Weights of a small contrastive image-text model: text encoder activation squared_relu.
Rows from block 7 of the image encoder of a small contrastive image-text model, named by matrix and row number. Rows with one number belong to one neuron. Each number is 500 + 50 x the weight over its row's rms, rounded and kept within 0 to 999. All counts start at 0. Numbers have three digits each.
After each neuron's rows are labels from the 100 images, of 14976, where the neuron reaches its largest size: "responds to" is what is common among them. Only what is clearly more common there than usual is listed. The data: photos with spoken descriptions (Open Images, Localized Narratives). In brackets: how many of the 100.
# gate: MLP gate (encoder.blocks.7.mlp.gate.weight, 848x320), inputs 107-213
# fc1: MLP up (encoder.blocks.7.mlp.fc1.weight, 848x320), inputs 107-213
# fc2: MLP down (encoder.blocks.7.mlp.fc2.weight, 320x848, transposed), outputs 107-213

gate.728:433454501468406513525508567481556477451470483489426491447396457438498583402451495547520533514493395499505500420451557381493550417453556531500511433492490433485530460485458571547489443534484554512443568515492521477546478577514549555594566498547412509558534505508509530441573536477466502542535535439463453470566489411570420
fc1.728:421494597535549477492506624490584427444428485610450483527548561449546588441424510537522491538412383507524547440462454566474476456551548567427479520490411480475542468478427514491525538559487520451462521493515472441446521544407511555584524511541448495488492480497525529512520527541530442580518433435367502562585481509584466
fc2.728:519583436542500545602549582489559557560529543429503513438597421456420504460482496464397538615445492429511528463464518510516468384470514457518476419465463482486477439479532528507598515499512476482469394578519461444537591506560486480597593551409464416576561541423406562472459496428522612506447503505457526573540536607521402
responds to: text has "standing" (50); text has "wall" (47); text has "man" (30); text has "wearing" (29)

gate.633:508506455472433465525398484377488524473584508528472553488636532445479469440464477507524432502380502543402543494623564437508538475480509510497519592526449435510434509543531595551491534570443531497540495565572479431542428538577410459501570514524459481444567544552495496440465558423544412439423471422505464446478500509455550
fc1.633:471557464484454459512595524557446544476601479432512493539401458560571546489485527573432554494552517436580425498502413535501527448554454424475546443473582475581489544562520484483403510432497443386441569499455576519610592580422424522469517525595558426485361404491476486527436421543451527554478421559420492569503526409571448
fc2.633:504515506440479546500503470524551467499525557477496475417532406503394461524477472460510543520495562481504449457481546520545564486460619535402479576419516442436539465466520600513535459483511511555450412558582521483482517516512524436551513454553505571527601551534516483476565457437483490583518483458538472530526454602510435
responds to: text has "trees" (94); text has "plants" (25)

gate.258:527508479556486502454499483505433438499513469534474420487538503439503586487518508504479503541526595570562499550447477540570489469551501549616539500488465500486549535571369458443512510466508533482490610553636570543471471491446521471454468490499495531419413459477523546520527506498522501483401455474516502452461466478505450
fc1.258:534513520488430443571530579512505533594477530541556510540528549484510414511565444524512588593534526516411509556519488412452441546484467432541567561465467444487454578507543571491407482420503468495493500453473504504485464562558464583514488600475479486536509438505499432513448537517449554500509454469499451496498468476551549
fc2.258:470604564560485447435472427585612589486446473526484457484415519477561434523484488441437424491506552532515540417442465469544436454497488567493587569474582462427480481401518562588508484441555600451486490425446461514450523477453439564443549458547552568473537531456476503426415461577557489495514580576529455444466537525494504
responds to: text has "standing" (49); text has "wearing" (30)

gate.610:463566462458555476458472445516547478521488534496472422508458500501523565511459543513453505420475488416521483354511534499557521568582542471522529451547593439466559517478535438482487484524455576510567457518583480388515517526546550577516491486526564468536416402562506558488525479432478584535562507508491478506523409518544518
fc1.610:551470487520500507509494470506517418533496470452496579514533478518464421505425486586551476473571467564489567598590495533422423403436452477498475506471477396497406524434560524539490470532551496516523559434421458586521449498518457417550519472459475415588578521419505479461468453525588467536487485519449582484588487489506508
fc2.610:566527586459554452520439511589523613482463529557592487464548526566450447558525547417514478557511516482471495482430563521505490507463499600437556553466559473489532432506554514524419595521413617453529508469499475597486448569432513422526506432576501529563442542505496531487563538556508516501495531515542520416612525500508446
responds to: text has "standing" (62); text has "people" (50); text has "sitting" (36); text has "chairs" (28)

gate.249:449443431522430548386541478521461456511423526569516437525397481503470503406500485463533541482439536482480487454449538476467568434576482556489568459406510468548477507472543452499491452509486636495533549474545524486465476476557564452452515513462570490450502580491561491510553476529427529504470476497425532552509556400432533
fc1.249:472535444590494537597427510505491577514570470509507545439512532536483548462379494558468583420465494479568482508529481518483493472511529454430488511478588436541368507498420568457447402557466601579596575573461431595504472516527451561466587514494530391430436494445552391477577484519562484415430563569452487392489544425590497
fc2.249:505562556495478393473520501594585457483571472441514593416480561581490475481564431471513555521438497585440523542504454508513510386512512475440586597460468539514603573461539442601522509480380485470524498477529568484537476532538573567478541433543524486598510460462524582475545499511583626534457465563552483470565481518562547
responds to: text has "woman" (39); text has "holding" (38); text has "man" (36); text has "wearing" (30)

gate.334:556437524532549446530500530409553477416516513511488461472456544513515584402452541469430511455529477420532458421484555473578524537575502442404474505549559418534547486478512510529485437512411422457486502468528426461487491451517600574495567467477535571447478506504466512550543469460487405545447546546505522429507433522436486
fc1.334:474518619595487570490530531477480378521497431514525458507522499483514549504434458474525558511624526478508502548511572513515408439495479388494470430521451473521595504496508465545428549523496460530502530439494437591565461547504463506439411463467442392534540471456538518526445489468498601639423483561476487462573525487429523
fc2.334:611492484616522464492494564446491509560406452501471410514485445468450571407436535518504456491556584573493493498419506481454571467395519499399462564462520473484470472468458553512417464414562474632568494539423554458481539538511525530578498506443436455486469529474510401528493508514421579547554410443584544544522520452505467
responds to: text has "woman" (32)

gate.677:503460514569364507509467410398466487455541479518371516445498418550485472485461468503500443480434477581504525596532485452529450475457538425467419534440466518484534510426458563464399480506539558568510562468575545508472470479423569520545590557511452516572537501570553510539456436483536445452583562463478489517554498487453485
fc1.677:552564502498546510508515503442490399434401495554492575491519568454465508527528574498480520544542453530514473524509488465471529450554554416542453458516550522498534557417481477558422559553442528588531442396630538431508538416503474612617526477511501457444467527590468510495459541570518456485456444560501474599464482624369538
fc2.677:442539496505526452536388508555469450528504447515524434476479506451496484449546521496553483497532449468590579471532478528567506410465494509472439610463516476508326528495447541482548527472519506463553579448530442488466460500449606512569443452586524555465504509472489398474494560575536428460449542476510598533541566436407477
responds to: text has "black" (27)

gate.325:468494545492545555454523544525494512480612425536548482463405404508484493560463482519563519495556446511487552544476386517486476393474508500507454424521552440498516586508528524435446468428553452508482454442542415412396479493489357499531421502531498428530565509487441368387482460489495558438538554573517467592525601443559474
fc1.325:448594522522453493421532575466596548529457446547440499513535472539529469552486448550534526426490452575454585553479442413557522431522596548444499521497396511540413557482425557453411459458519523456505496527485480465418448512477463368596385455413490488465526524432510484396535505455548439489457470429561454490550547554512555
fc2.325:404472445560556564509483445395493513536546510439450520503496447461475541441462523499482559564476418435524461493526587535491514431517601528482467521521424467546439487567441461451519467423509422570535559531458436514425563576544391519582526394433508478519502510595449492527538562532437583466487420411511530515551564558442443
responds to: text has "standing" (47)

gate.712:571518457525569445466483517524531466500537513456405527538504502533383506563456523424485473488498500436490513560471456477482416536469491439526411441521503555508477459472522581446441547527609461410495529535514500578482473500433538558561442586493506479572523465529502552500484477395486366476532428502405536533485432565509477
fc1.712:490522450501483555434534561496544520572437515363458565434474512468457482468471592433472471504472559420457492496542513476417465550529537545411527493605490619533546479482505496536506524430529538403478522583432423441483453605489384479598481540468480465496597487482425478503476523427432428440546479453463483434443452430510428
fc2.712:472493422548438560508536463427514418505579463418500532491608535526579491512489538497522560562416437530539592452528464544460383604605488434515510405529441538549485493589418500452473396447521495429449499487400528502492527457461514544468450591500430447487455410552447535431537488487535440506433405587517500467483457454475568
responds to: text has "woman" (29)

gate.130:500582566513532551561440511497610541468541471543499428548504466458472430534536534495460569532539431505473461493440524428524509535477428500483469509508586464590359434422513524446499475445465523470501526525645463515469486573479484592573587478473460501522569554511567539555449512417638415495475536394458495471463407429469510
fc1.130:501458471386444437520527496424450469526507566561409451494453501455542550436497434551507422491543462441466498525549530379487605472475496494572456507434468486466460486503527470429517579471392527573410575561569551433460421518505570476415506456402535455556478513490429498499532511552408517466503572495504421473532464520490465
fc2.130:486489480478501493522543557511560479477448507534514407477523474520529445480514485523393468527507480483421473487443581478502495578574482535526550494515433545458584489519469485481493584504524484448397423540465526433525491578475563487557536505466514411555488464472520406496424543380421483451427542485541579431596549540438518
responds to: text has "standing" (68); text has "wall" (61); text has "people" (45); text has "holding" (37)

gate.285:474515547567441544503488512534527408429504475495533459544504511510471377529497474395487505519500603553538431522456525483557566481515566439528496474625481558544594424491448495515541468545502542561521528489527496524475517558492484525451486448552451569462437588440453457461513529504542467626477589442472507521471536533537528
fc1.285:502538566458421548470473468496467490469521420548421472544489538607545474431579422475544540460443549505546439548376513535476527536500484485455390553485527545494530447475365468483548514427484497495461453473491611566466499530570562385490572477592536427569560499500505453497465509480413544450489463455472488464526448516521547
fc2.285:522517538584523507549482511508527547490448455454492554542490585550490556512575483501497479544408463505517540451500470511493429487575447463603584503532443553536472509569437455510546533552460522469543412471424573418546509467418492540515495602404503476505377371516456530524460556521516524411491417654562550446480587469420528
responds to: text has "woman" (32)

gate.428:528575491612571529472421522526544522537493532539562495577414562439463522488400502546520474505559559508415565492611510441505491378466469525516435528570502536540404550575442455445504526532490509480562447455448517556504533485535467521481494459476520451422584560420529485472450490463520431446560514477484504474544470535549470
fc1.428:472516451537423469421447475520460462471517475489544465528568564505579544408600526465563482523587485498505504522523541480478516459480558448470563466450424474476589490494462448501517486420480456460425460526503401541500424524535459541559515408559578569493504534551432581304518550496515453503563525470518502591562522493465466
fc2.428:505470492535468505510515539492529577520423503456428529499512520527502510512485467542549387458532474440407483545491513461506490550586538599514491546473579500508446539544505560504539478481523457528473466479494491484518449480524541504553452409573541478470544562493488536446435546539474464457518541447495638451457571435507503
responds to: text has "trees" (72); text has "sky" (64); text has "grass" (37); text has "vehicles" (28)

gate.181:546465453527545491607549524570562526544609508474560459401421511465595560439520475531454544477470446483387507515483580481474497521439421553586462404606441492558436463490465434553536471507431417489490516429486451577523549461492530461526523434571474429441455504511459580496507514387478444458590539529476458489530527482408493
fc1.181:473446549506413524463518499462605591503602449550479577370417587521503533472481507515550542444486582468443529570567409466532505495398415556534411370555527516493460451468440508482474521423470418519588479453491514565477574389415454468569482489490432474432476565509465516519512475457473509516549525445559624560537506450491530
fc2.181:515450472541484465508497468516537448551493445599541557579444464469555496470538453493556488452550561585452408519537463476531379487474407470444505618524479542583480547499516511499570462523534553566418592468560484456527569479475542441425476440547577596479438495494548470564493438509502425518469482572452603534528493433538497
responds to: text has "trees" (72); text has "sky" (57); text has "building" (29); text has "plants" (25)

gate.409:458497512458473533471474485440463517503508483521519540514462425514536411442509478549444448392461535443435545496516534469491535542421545453470487449549533531490509557506487442411572516584446533542571537414440469486436458520508561414596422622556556490396462571434494565378578450364522467583484510441469505475506453470523542
fc1.409:540456467480540465514495511465518472460548462514487428438567433416417431462427495537470436441432456506431585431567501371503464450532502370533470484539588488446657441459421529406566476528464512512544485403483432506511473527591542530489499417474481535497474412490511518515557516527467475494428412495489583494506539573549487
fc2.409:485465457446516500486537449524583526408476510489469597547484517516559470639552436495484440556427450484461481437413551551522458506594511527592565482596495610524581496574443459496514567490503459465422530535431465490547461539401523452415514474482548518463476524464474526469498408481533523514363563530388449518458575495450520
responds to: text has "woman" (26)

gate.12:508503476513522470495489452516562448445499468409507442495576469398483453498491445485588505474523481556451497484467599482470481455516541444464525528421588404501511513504449512578543528507486444548602487477460542477573605519500437548439456483426417521542588451510472533510361506547625488390549601509527547466500370594435498
fc1.12:547510474520536511532393481411402506523487556475462579473592595475467558518515587412523389520412448423355506404472547461487544522533451431483461591459516516527518517533496468549447452463447540535518403423562530533551480450528475492495519453546455492422558577521576615498504570518576490462507478540560403552446457617477523
fc2.12:443503469575447473534538564418386466548549537613414581502408504553585519461586514523519471442491481452493522563451487520537459526559470488541443478513422492575473616500489515446437533428548470449466512513521516483520512479558397489446453525474466470536468545517545548634484572509448495388523495581455553467497495414471561
responds to: text has "trees" (91); text has "sky" (50); text has "road" (29)

gate.278:493422447563553507575502516381519490571443490484514505510498562503450522500486606483457517632490512502508424491519573477548443500544530531543513502543479550541444523471463519469488340532490559513488443543500499537455481445555445562519489461526406501497514524501406499472549513488432474551482536552462594423494525518518475
fc1.278:448530572531501471533519534514468516487489533571514493487437463423497584587402458510491444471511376427518526454503574520490517411584551498473473419395450484502527548511581497585534448439586442514466438501494528455515489593509539512535509404460428513431461558447454532600465580527522499469547564514591449563433498500412533
fc2.278:572472440475479507557484518508465556525465588504524416480526429505431470453476542499474538530492559529478384563497550520571570472412475502372441513517505538427551421459518514419448516437520481562505538558578445518487528493522531444559546522562500545559563532478475493537512457497474506547519540420552459599532413586526543
responds to: text has "standing" (52); text has "black" (31); text has "white" (31)

gate.109:482501554433474522497482461442586594535479498560515529460446418551493500427500563498544545451458419449564556455451561469508590514552504534519447518471493545506585466510584451501566520446562459452455551533566470517537520537491571496506649489525573511475515461520500579579511570450492471442545530465467505532454434513437443
fc1.109:527551476507447561503548621493465411515436514438537541469572542534468471478517536534590491556536497485419472462485396531560500475524509453503517511539470506500503508507527469578473530476554569400474460533440479531531434426537477497415450518567470444517528591563472423479454481621542525508464422531441519486573577552507501
fc2.109:565467531465492425419477443479446486429511485503591426457460466517534501454468558473536500503555512480489402556525394518502539523543536482424498552561493378421497502478506449524444504483423454572544548563508494624524453529512502435476557462559525488598556530488515462481537424499488572535487546484596570529524508561554603
responds to: text has "black" (45); text has "white" (42)