Weights of a small contrastive image-text model.
Training: adamw at rate 0.00074, 3000 steps, batches of 128.
Data: trained on photos with spoken descriptions (Open Images, Localized Narratives), 203450 training examples, 1.9 epochs.
Rows from block 6 of the image encoder of a small contrastive image-text model, named by matrix and row number. Rows with one number belong to one neuron. Each number is 128 + 24 x the weight over its row's rms, rounded and kept within 0 to 255. All counts start at 0. After the name is the row's rms in percent of the matrix's.
Before each neuron's rows are labels from the 100 images, of 14976, where the neuron reaches its largest size: "peak at" is the part of the image that holds the peak. Only what is clearly more common there than usual is listed. The data: photos with spoken descriptions (Open Images, Localized Narratives).
# gate: MLP gate (encoder.blocks.6.mlp.gate.weight, 848x320), inputs 160-239
# fc1: MLP up (encoder.blocks.6.mlp.fc1.weight, 848x320), inputs 160-239
# fc2: MLP down (encoder.blocks.6.mlp.fc2.weight, 320x848, transposed), outputs 160-239

peak at: top right
gate.26 098 [167 114 127 136 165 119 163 129 108 120 132  84  89 143 156 127 142 157 140 165 134 148 113 107 120 142 138 120 143 117 116 156  99 120 167 114 124  98  95 106 149 103 147 117 120  93  91 150 151 129 120  91 137 110 161 122  88 143 123 108 111 168 129 162 117  85 126 157 105 105 104 117 164 128 121 106 106 118 113 120]
fc1.26 097 [135 118 175 153 102  94 141 102 122  98 103 148 105 141  90  93 132 145 143 152  97 105 123 159 133 117 134 124 135 106 141 146 117 175 113 152  98 102 149 110 127 133 154 163 160 191 166 107 160 156 126  93 105 107 118  84 121 139 154 114 143  96 122 101  99 114 165 124  90 158 139 140 104 124 104 131 161 104 123 129]
fc2.26 098 [131 114 118 142 126 112 137 161 134  90 159 112 125 140 129 139  94 116  92 146 118 131 145 120 136  98  97 145 158 116  89 145 146  95 104  82 152 127 145 133 189 153 121 146 120 155 133 155  89 114 103 118  96  85 138 136 122 106 117 109 147 154 121 107 115 148 161 103 108  95  91 147 143  93 123 169  97 106 165 123]

peak at: top right; top centre
gate.420 099 [146 128 134 141 119  98 141 144  99 131 149 106  80  81 167 142 111  89 137 117 107  99 146 137 108 153 164 127 105  64 150 151 109 139 149  91 178 109 103 128  76  94 180 136 126 169 106 121 175 121 131 140 109 124 145 136 121 144 111 148 163 139 162 140 128 149 172 111 133 204 165 142 154 166 142 133 149 118 114 133]
fc1.420 098 [117 125 134  85  62 150 113 139  86 145 116 129  83 133 116 117  98 161 128 100  90 164 150  89 119 130  84 122  99 108 112 107 109 160 118 156 132 105  63 164 132 158 133 141  95 103 141 169 111 145 141 129 135 135 110 139 137 145 116 153 107 122 127 118 141  66 120  98 112 119 135 113  98 124 131 127 147 159 131 115]
fc2.420 093 [113 119 135 113 130 136 100 160 140 122  91 102 132  95 113 151 100  86  79  94 119 104  90 126 137  90 155 108 127 104 120  97 125 133 145 136  75 127  60 141 189 137  95 114 165 153 132 159 135 155 143 123 192  90 125 109 101 137 109 148  73 142 114 152 137  97 136 128 131 173 118 152 118 132  89 122 171 117 125  91]

peak at: top right
gate.121 105 [120 124 148 119 173  93 163 131 128 167 145 128 129 110 163 174 146 156 141 141 112  75 127 117  95 127 136 112 139 108  95 157 138 159 121 121 117 134 131 121 156 136 134 118 133 161  62 112 136 124 163 115 126  97 130 121 120 138 120 144 126 134 156 154 154 163  98 120 138 136 105 124 121 110 120 132 126 133 140 146]
fc1.121 110 [142 112 190 108 145 135 124 107 141 142 120 113 130 117 115 138 124 153 107 124  86 102 123 117 138 122 129 131 122 103 123 142 138 144 105 125 101 144 137 129 146 130 143 128 150 142 105 135 125 129 180 145 145  89 150 105  79 143 124 121 105 168 121 135 158 166 124 143 138 130 116 147 156 122  89 116 136 129 125 133]
fc2.121 107 [129 153 160 140 113 139 144 130 131 154 135 134 150 137 127 112 129  93 136 124 111 148 127 168 101 119 134 149 149 107 135  90 145 123 131 144 134 128 176 129 167 132  82 121 127 161 127 158  97 113 169  96 125 156 112 106 117 139 184 165 134 102 154 125 145 163 157 163 119 108 136 151  93 127 120 155 107 136 116 160]

peak at: middle left
gate.86 097 [172 140 143 137  96 116 125 154 129 152 125 142 102 162 147  88 134 118 106 135 127 107 120  94 101 185 141 165 143 113 119 130 133 118 175 117 135 139 122 170 135 111 174 108 120 137 120 163 125 141 130 100  99 117 135 159 173  84 119 152 108 119 136 145  94 120 174 142 125 131 153 112  80 129 124 128 126 109  95  89]
fc1.86 099 [130 141 140 138 125  97 148 102 149 134 115 163 151  91 168 111 141 132  87 104  96 127 141 119 111 182 136 108 100 151 128 102 111 109 123  90 146 117  81 152 119 111 148 116 131 101  91 131 171 167 125 173 130 119 162 115 168 135 147 145 124 165 177 120 121 112 111 135 133 145 117 129 137 115 110 147 137 126 105 165]
fc2.86 097 [ 98 151 119 148 132 164 101 167 132  86 102 115 133  97 116 138 129 118 151  89 160 141 134 149 136 122 117 175 126 137  89 160 159 117  99 160 133 140 127 144 163 156 170 101  77  93 149 125 148 131  92 168 151 122 169 117 117 111 110 125 101 117 117 140  99 121 138 116 104 160 142 122 120 170 132 134 156 148 138 125]

peak at: top right
gate.656 096 [114 123 173 108 155 140 145 128  98 137 136  89  94 147 129 122 146 179 158 125 132 143 145 119 143 165 135 125 140 109 153 135 109 125 114 124 134 141 145 150  80 164  81 117 107 150 148 117  76 148 162 141 109 161 144 118 126 147 128 156 113 167 100 148 119 140 160 169  75 101 186 173 144 109 115  97 161  96 147 113]
fc1.656 097 [132 145  69 150 140 103 110 116 161 133 136 175 166 152  96 144 143 111 105 147 168 122 161 140 131 106 130 136 141 166 157 129 151 162 139 144 110 117  96 103 173 109 158 125 149 120 113 107 155 141 134 109 123 133 152 177 139 114 134 137 135  87 134  98 163 109 160 149 157 124 126  95 113 129  69 163 106  94 143 152]
fc2.656 094 [140 135 123 124 122 110 167 127  98 133  87  92 148 110 121 125 106 129 130 127  87 109 157 120 110  97  90 130 135 122 131 152 131 120 132 112  76 106 184 102  92 156 146 115 141 147  95 118 147 108 126 148 150 117 148 116 148 120 130 125  72 134  70 143 154 157 114 110 111 119 132 115 120 129  99 134 124 158  79 156]

peak at: middle left
gate.571 104 [153  85 145 127 146 138 116 137 127 105 141 116 157 116 144 109 142 113 150 134  96 121 144  91 112 149 192 120 166  94 155 119 124 156 138 160 105 130 149 142 129 152 178  94 129 109 144 128 130 121  98 120 127 107 151 119 154 163 116  96  90 188 152 105 132 142  99 108 119 127  89 146 120  70 143 129 130 144 146 153]
fc1.571 106 [ 92 128 160 129 103 134 103 130 144 180 163 117 138 147 125 123  91 139 149 157 123 115 168 110 135 145 110 106  96 158 111 106 151 121 112 120 139 149 152 150  94 156 109 136  91 147 146  89 116 180 158 135  96 127 126 130 123 102 122 174 153 100 129 158 106 148 126 125 142 116 140  90  99 165 141 119 144 133 104 100]
fc2.571 105 [132 129 137 122 142 150 150 113 122 131 126 127 108 171  90 145 157 108 100 106 102  79 136 138 109 143 130 141 159 146  98 111 127 151 146 164 161  81 116 119 171 111 109 123 138 194  88 174  80  81 110  92 173 109 149 145 160  97 172 169 104 115  97 119 112 155 133 131 161 122 129 135 123 116 150 101  94  82 142 113]

peak at: top right
gate.432 092 [144 102 138  95 153 158 150 162 133 131 105  95 143  93 141 108 166 106 121 153 128 121  97 100 125 121  96 147 132  90 138 112 118 118 124  78 101 124 125  85 108 133 119 104 100 144 119 174 120 128 129  92 153 110 109 102 103 173 124 170 114 125 130 132 128 121 121 124 145 115 119 153 113 149 154 139 151 135 122 104]
fc1.432 095 [119 118 108 114 163 152 125 133  97 163 107 102 105 107 107 111 150 122 113 148 131 120 125 178 136 147 154 132 137 116 110  93 151  99 107 125 125 177 128 113 101 140 148 196 141 102 119 153 140 125  95 111 124 105 108 165 161 153 144 140  77 131 131  96 121 126  90  98 172  90 102 130 121 114  84 162 111 146 129 101]
fc2.432 095 [117 159  94  97 125 160 115 132 122 125  60 126 115 119 138  82 138 122 108 111 128 156  71 120 153 163 150 168 166 123 115 129 142 141 143 117 157 187 105  85  82  89 167 122  88 102 153 103  95 126 126 118 129 162 124 170 159 143 119 129 154 106 155 142 121 169 132 115 100 123 163 100 134 146 118 135 127 107 154 124]

peak at: bottom right
gate.120 098 [125 121 148 126 127 158 145 150 164 189 146 145 136 159 133  78 114 103 104 109  93 148 182 132 128 106 162 152 140 145 157 154 102 130 126 130  97  93 111  92 173 182 111 130 102 122 151 112  90 109 160 142 125 114 156 144 133 176 105  89 137  84 146 128 112 120 146 141 167 170 102 186 119 107 127 132 170 142 146 137]
fc1.120 101 [ 86 130 136 170 147 127 131 129 156 150 120 178 122 102 117 128 139 146 126  99 142 111  85 146 114 115 113 158 122 101 107 107 123  99  97 115 135  69 123 112 164  87 125 133 127 106 141  99 110 128 124 178 151 160 152 147 136 158 132 132 151 186 121 176 131 106 127 108 131 146 141 136 129 151 170 147  97 124 152 159]
fc2.120 101 [179 149 150 121 157  86 126 110 131 189  99 126  97  82 174 162 121 124 140  99  92 158 122 122 133  95 151 132 102  95 125 135 153 115 110 112 136 133 106 156  96 111 166 149 120  94  97 109 125  85 119 165 156  89 140 125 107 115 154 167 137 131 141 136  70 119 162 145 156 145 136 104 135 115 152 103 119 165 139 129]

peak at: bottom right
gate.487 100 [123 142 137 129 130 150 117  68 123 134 103 116 130 155 109 144 111 131 139 171 133 119 144  84 123 143  95 106 111 178 138 134 142 124  89  98 111 136 130 117 121 133 130 175 114 121 195 114 100 125 135 128 143  95 135 112  88 146 155  89 116 143 142 147 106 139 164 108 132  93 111 127 137 150 195 117 107 137 130  90]
fc1.487 100 [142 168 131 110 134 140 125  99  95 103 116 122 142  93 153  79 138 149 154 158  90 142 145 103 153 115 145 113 167 116 115 133 146 103 144 119  83  97 107 171 210 114 129 132 131 104 169 108 124 151 138 126 135 110 151 146 124 180 149 144 119 138 141 142  96 129 144 102 108 100 133 160 139 158 162 121  93 148 159 133]
fc2.487 103 [129 120 145 131 122  83 121 129 112 111 126 140  68 131  90 113 155 111 133 129 127 166 117  99 143 110 170  96 134  98 136 175 154 125 114 140 100 104 107 147 164 113 158 179 171 161 104  94  95 102 116 140 120 149  85  73 115 104 135 152 108 105 181 110 101 119 133 135 147 131 144 143 142  98 144 127  76 155 148 137]

peak at: top right
gate.499 110 [106 139 112 130 160 159 140  88 168 105 110 128 167 164 123 154  95 138 122 160  94 106 127 123 117  85 100 122 130 143  92  81 130 150 114 135 151 106 112 123 126 141 144 120  95 126  87 126 136 149 129 168 147 167 138 149 142 124 182 140 159 103 168 116  82 151 106 137 161 114 142 124 134  99 100  67 157 111 110 139]
fc1.499 107 [120 100 156 148 132 124 124 144 134 128  91 104 133 124 119 127 138 130 122 129 153 145 154 148 105 167  99 162 126 135 129 113 128 123 123 128 123 140 155 150 122 143 102 114 118  83 149 146  62 182 123 150 122  60 116  95 135 121 128 132 167 117 119 159 131  98 187 169 129 152 148 153  96 146 140 136 141 167 117 115]
fc2.499 106 [130 147 115 160 123 112 126  95 168 133 118 147 157 170 138 164 108 152  94 145 110 139 127  62 172 160 131 122 115  73  94 157 150 120 126 157 131 131 121 141 142 121 114 157 184 115 107 127 152 143 146 113 139 106 166 126 141 144 110 139 116 120 108 124 109  85 109 140 163 105 134 117 141  77  84 126 156 141 148 109]

peak at: top right
gate.16 089 [135 127 176 121 120 108 156 135 123 140 145 114 113  95 117  96 136 142  93 141  79 151 103 122 169 147 110 164 152 106 119 136 150 148  89 142 145 100 125 119 101 177 145  94 136 104 133 115 103 116 124 124 133 120 148 158 127 130 153 136 134 147  96 125 165 112 172 140  82 143 147 133 137 113  93 101 156 129 103 134]
fc1.16 097 [123 106 172 108 147 136 144 102 171 161 132 161 143 109 120 157 119 110 122 141 153 124 175 146 109 166 113 149 141 130 161 125 136 132 107 122 144 108 165 121 154 105 148 126 131 126 109 145 113 105 152 124 147 135 147 145 146 128 149  84 102 141 110 139 110 116  96  88  99 182 102 150 111 149 107 111  85 103 108 112]
fc2.16 094 [105 141 125 149  97 130 124 167 153  91 186 159 139 103  84 101 161 142 125 103  93 105  98 115 143 131 164 128 130 130 111 136 103 133 108 140 200 114 155 121 149 120 149 137 106 143 149 126 123 103 103 150 121 111 114 122 128  96 133 123 163 161 159 131 166 112 145 180  96 107  97  74 136 172 111 144 174 140 185 133]

peak at: bottom right; bottom centre
gate.300 103 [139 135 114 133 124 129 152 118 140 146 137  91 113 180 132 113 149 109 109 119 148 148 125 112 153 168 163 105 127 102  97  97 131 124 158 146 117 145  71 116 159 159 102 130 135  96 154 106 155 169 130 146 184 128 165  95  55 119 146 123 158 140 128  93 105 133 165 142 182 100 113  95 137 122 168 117 111 103 113 123]
fc1.300 107 [ 98 162 126 131 157 110 121 102 147 119 159  81 158 189 128 175 154 146 158 156 119 117  92 130 102 138 138 132 167 181 121 136 122 138 131 115 120 166 158 120 157 104 114 112 118 132 102 133 122  73 157 135 184 126 142 136 105 159 157 110  86 132 151 118 108  91  84 147  78 117 157  97  79 120 134 104 107 142 164 117]
fc2.300 115 [141 137 110 162 140 129  94 127 103 113 147 106 127 134 117 153 100 139 106 121 136 144  89  89 169 123 106 157 165 137 162 124 184 132 163 114 171 120 115 145 119 101 129 123 172 123 136 122 123 136 135 105 137 108 146 153 168 124 111 156 131 140 128 101 106  69 107  74 112 142 142 124  75 127 129 135 166  87 117 113]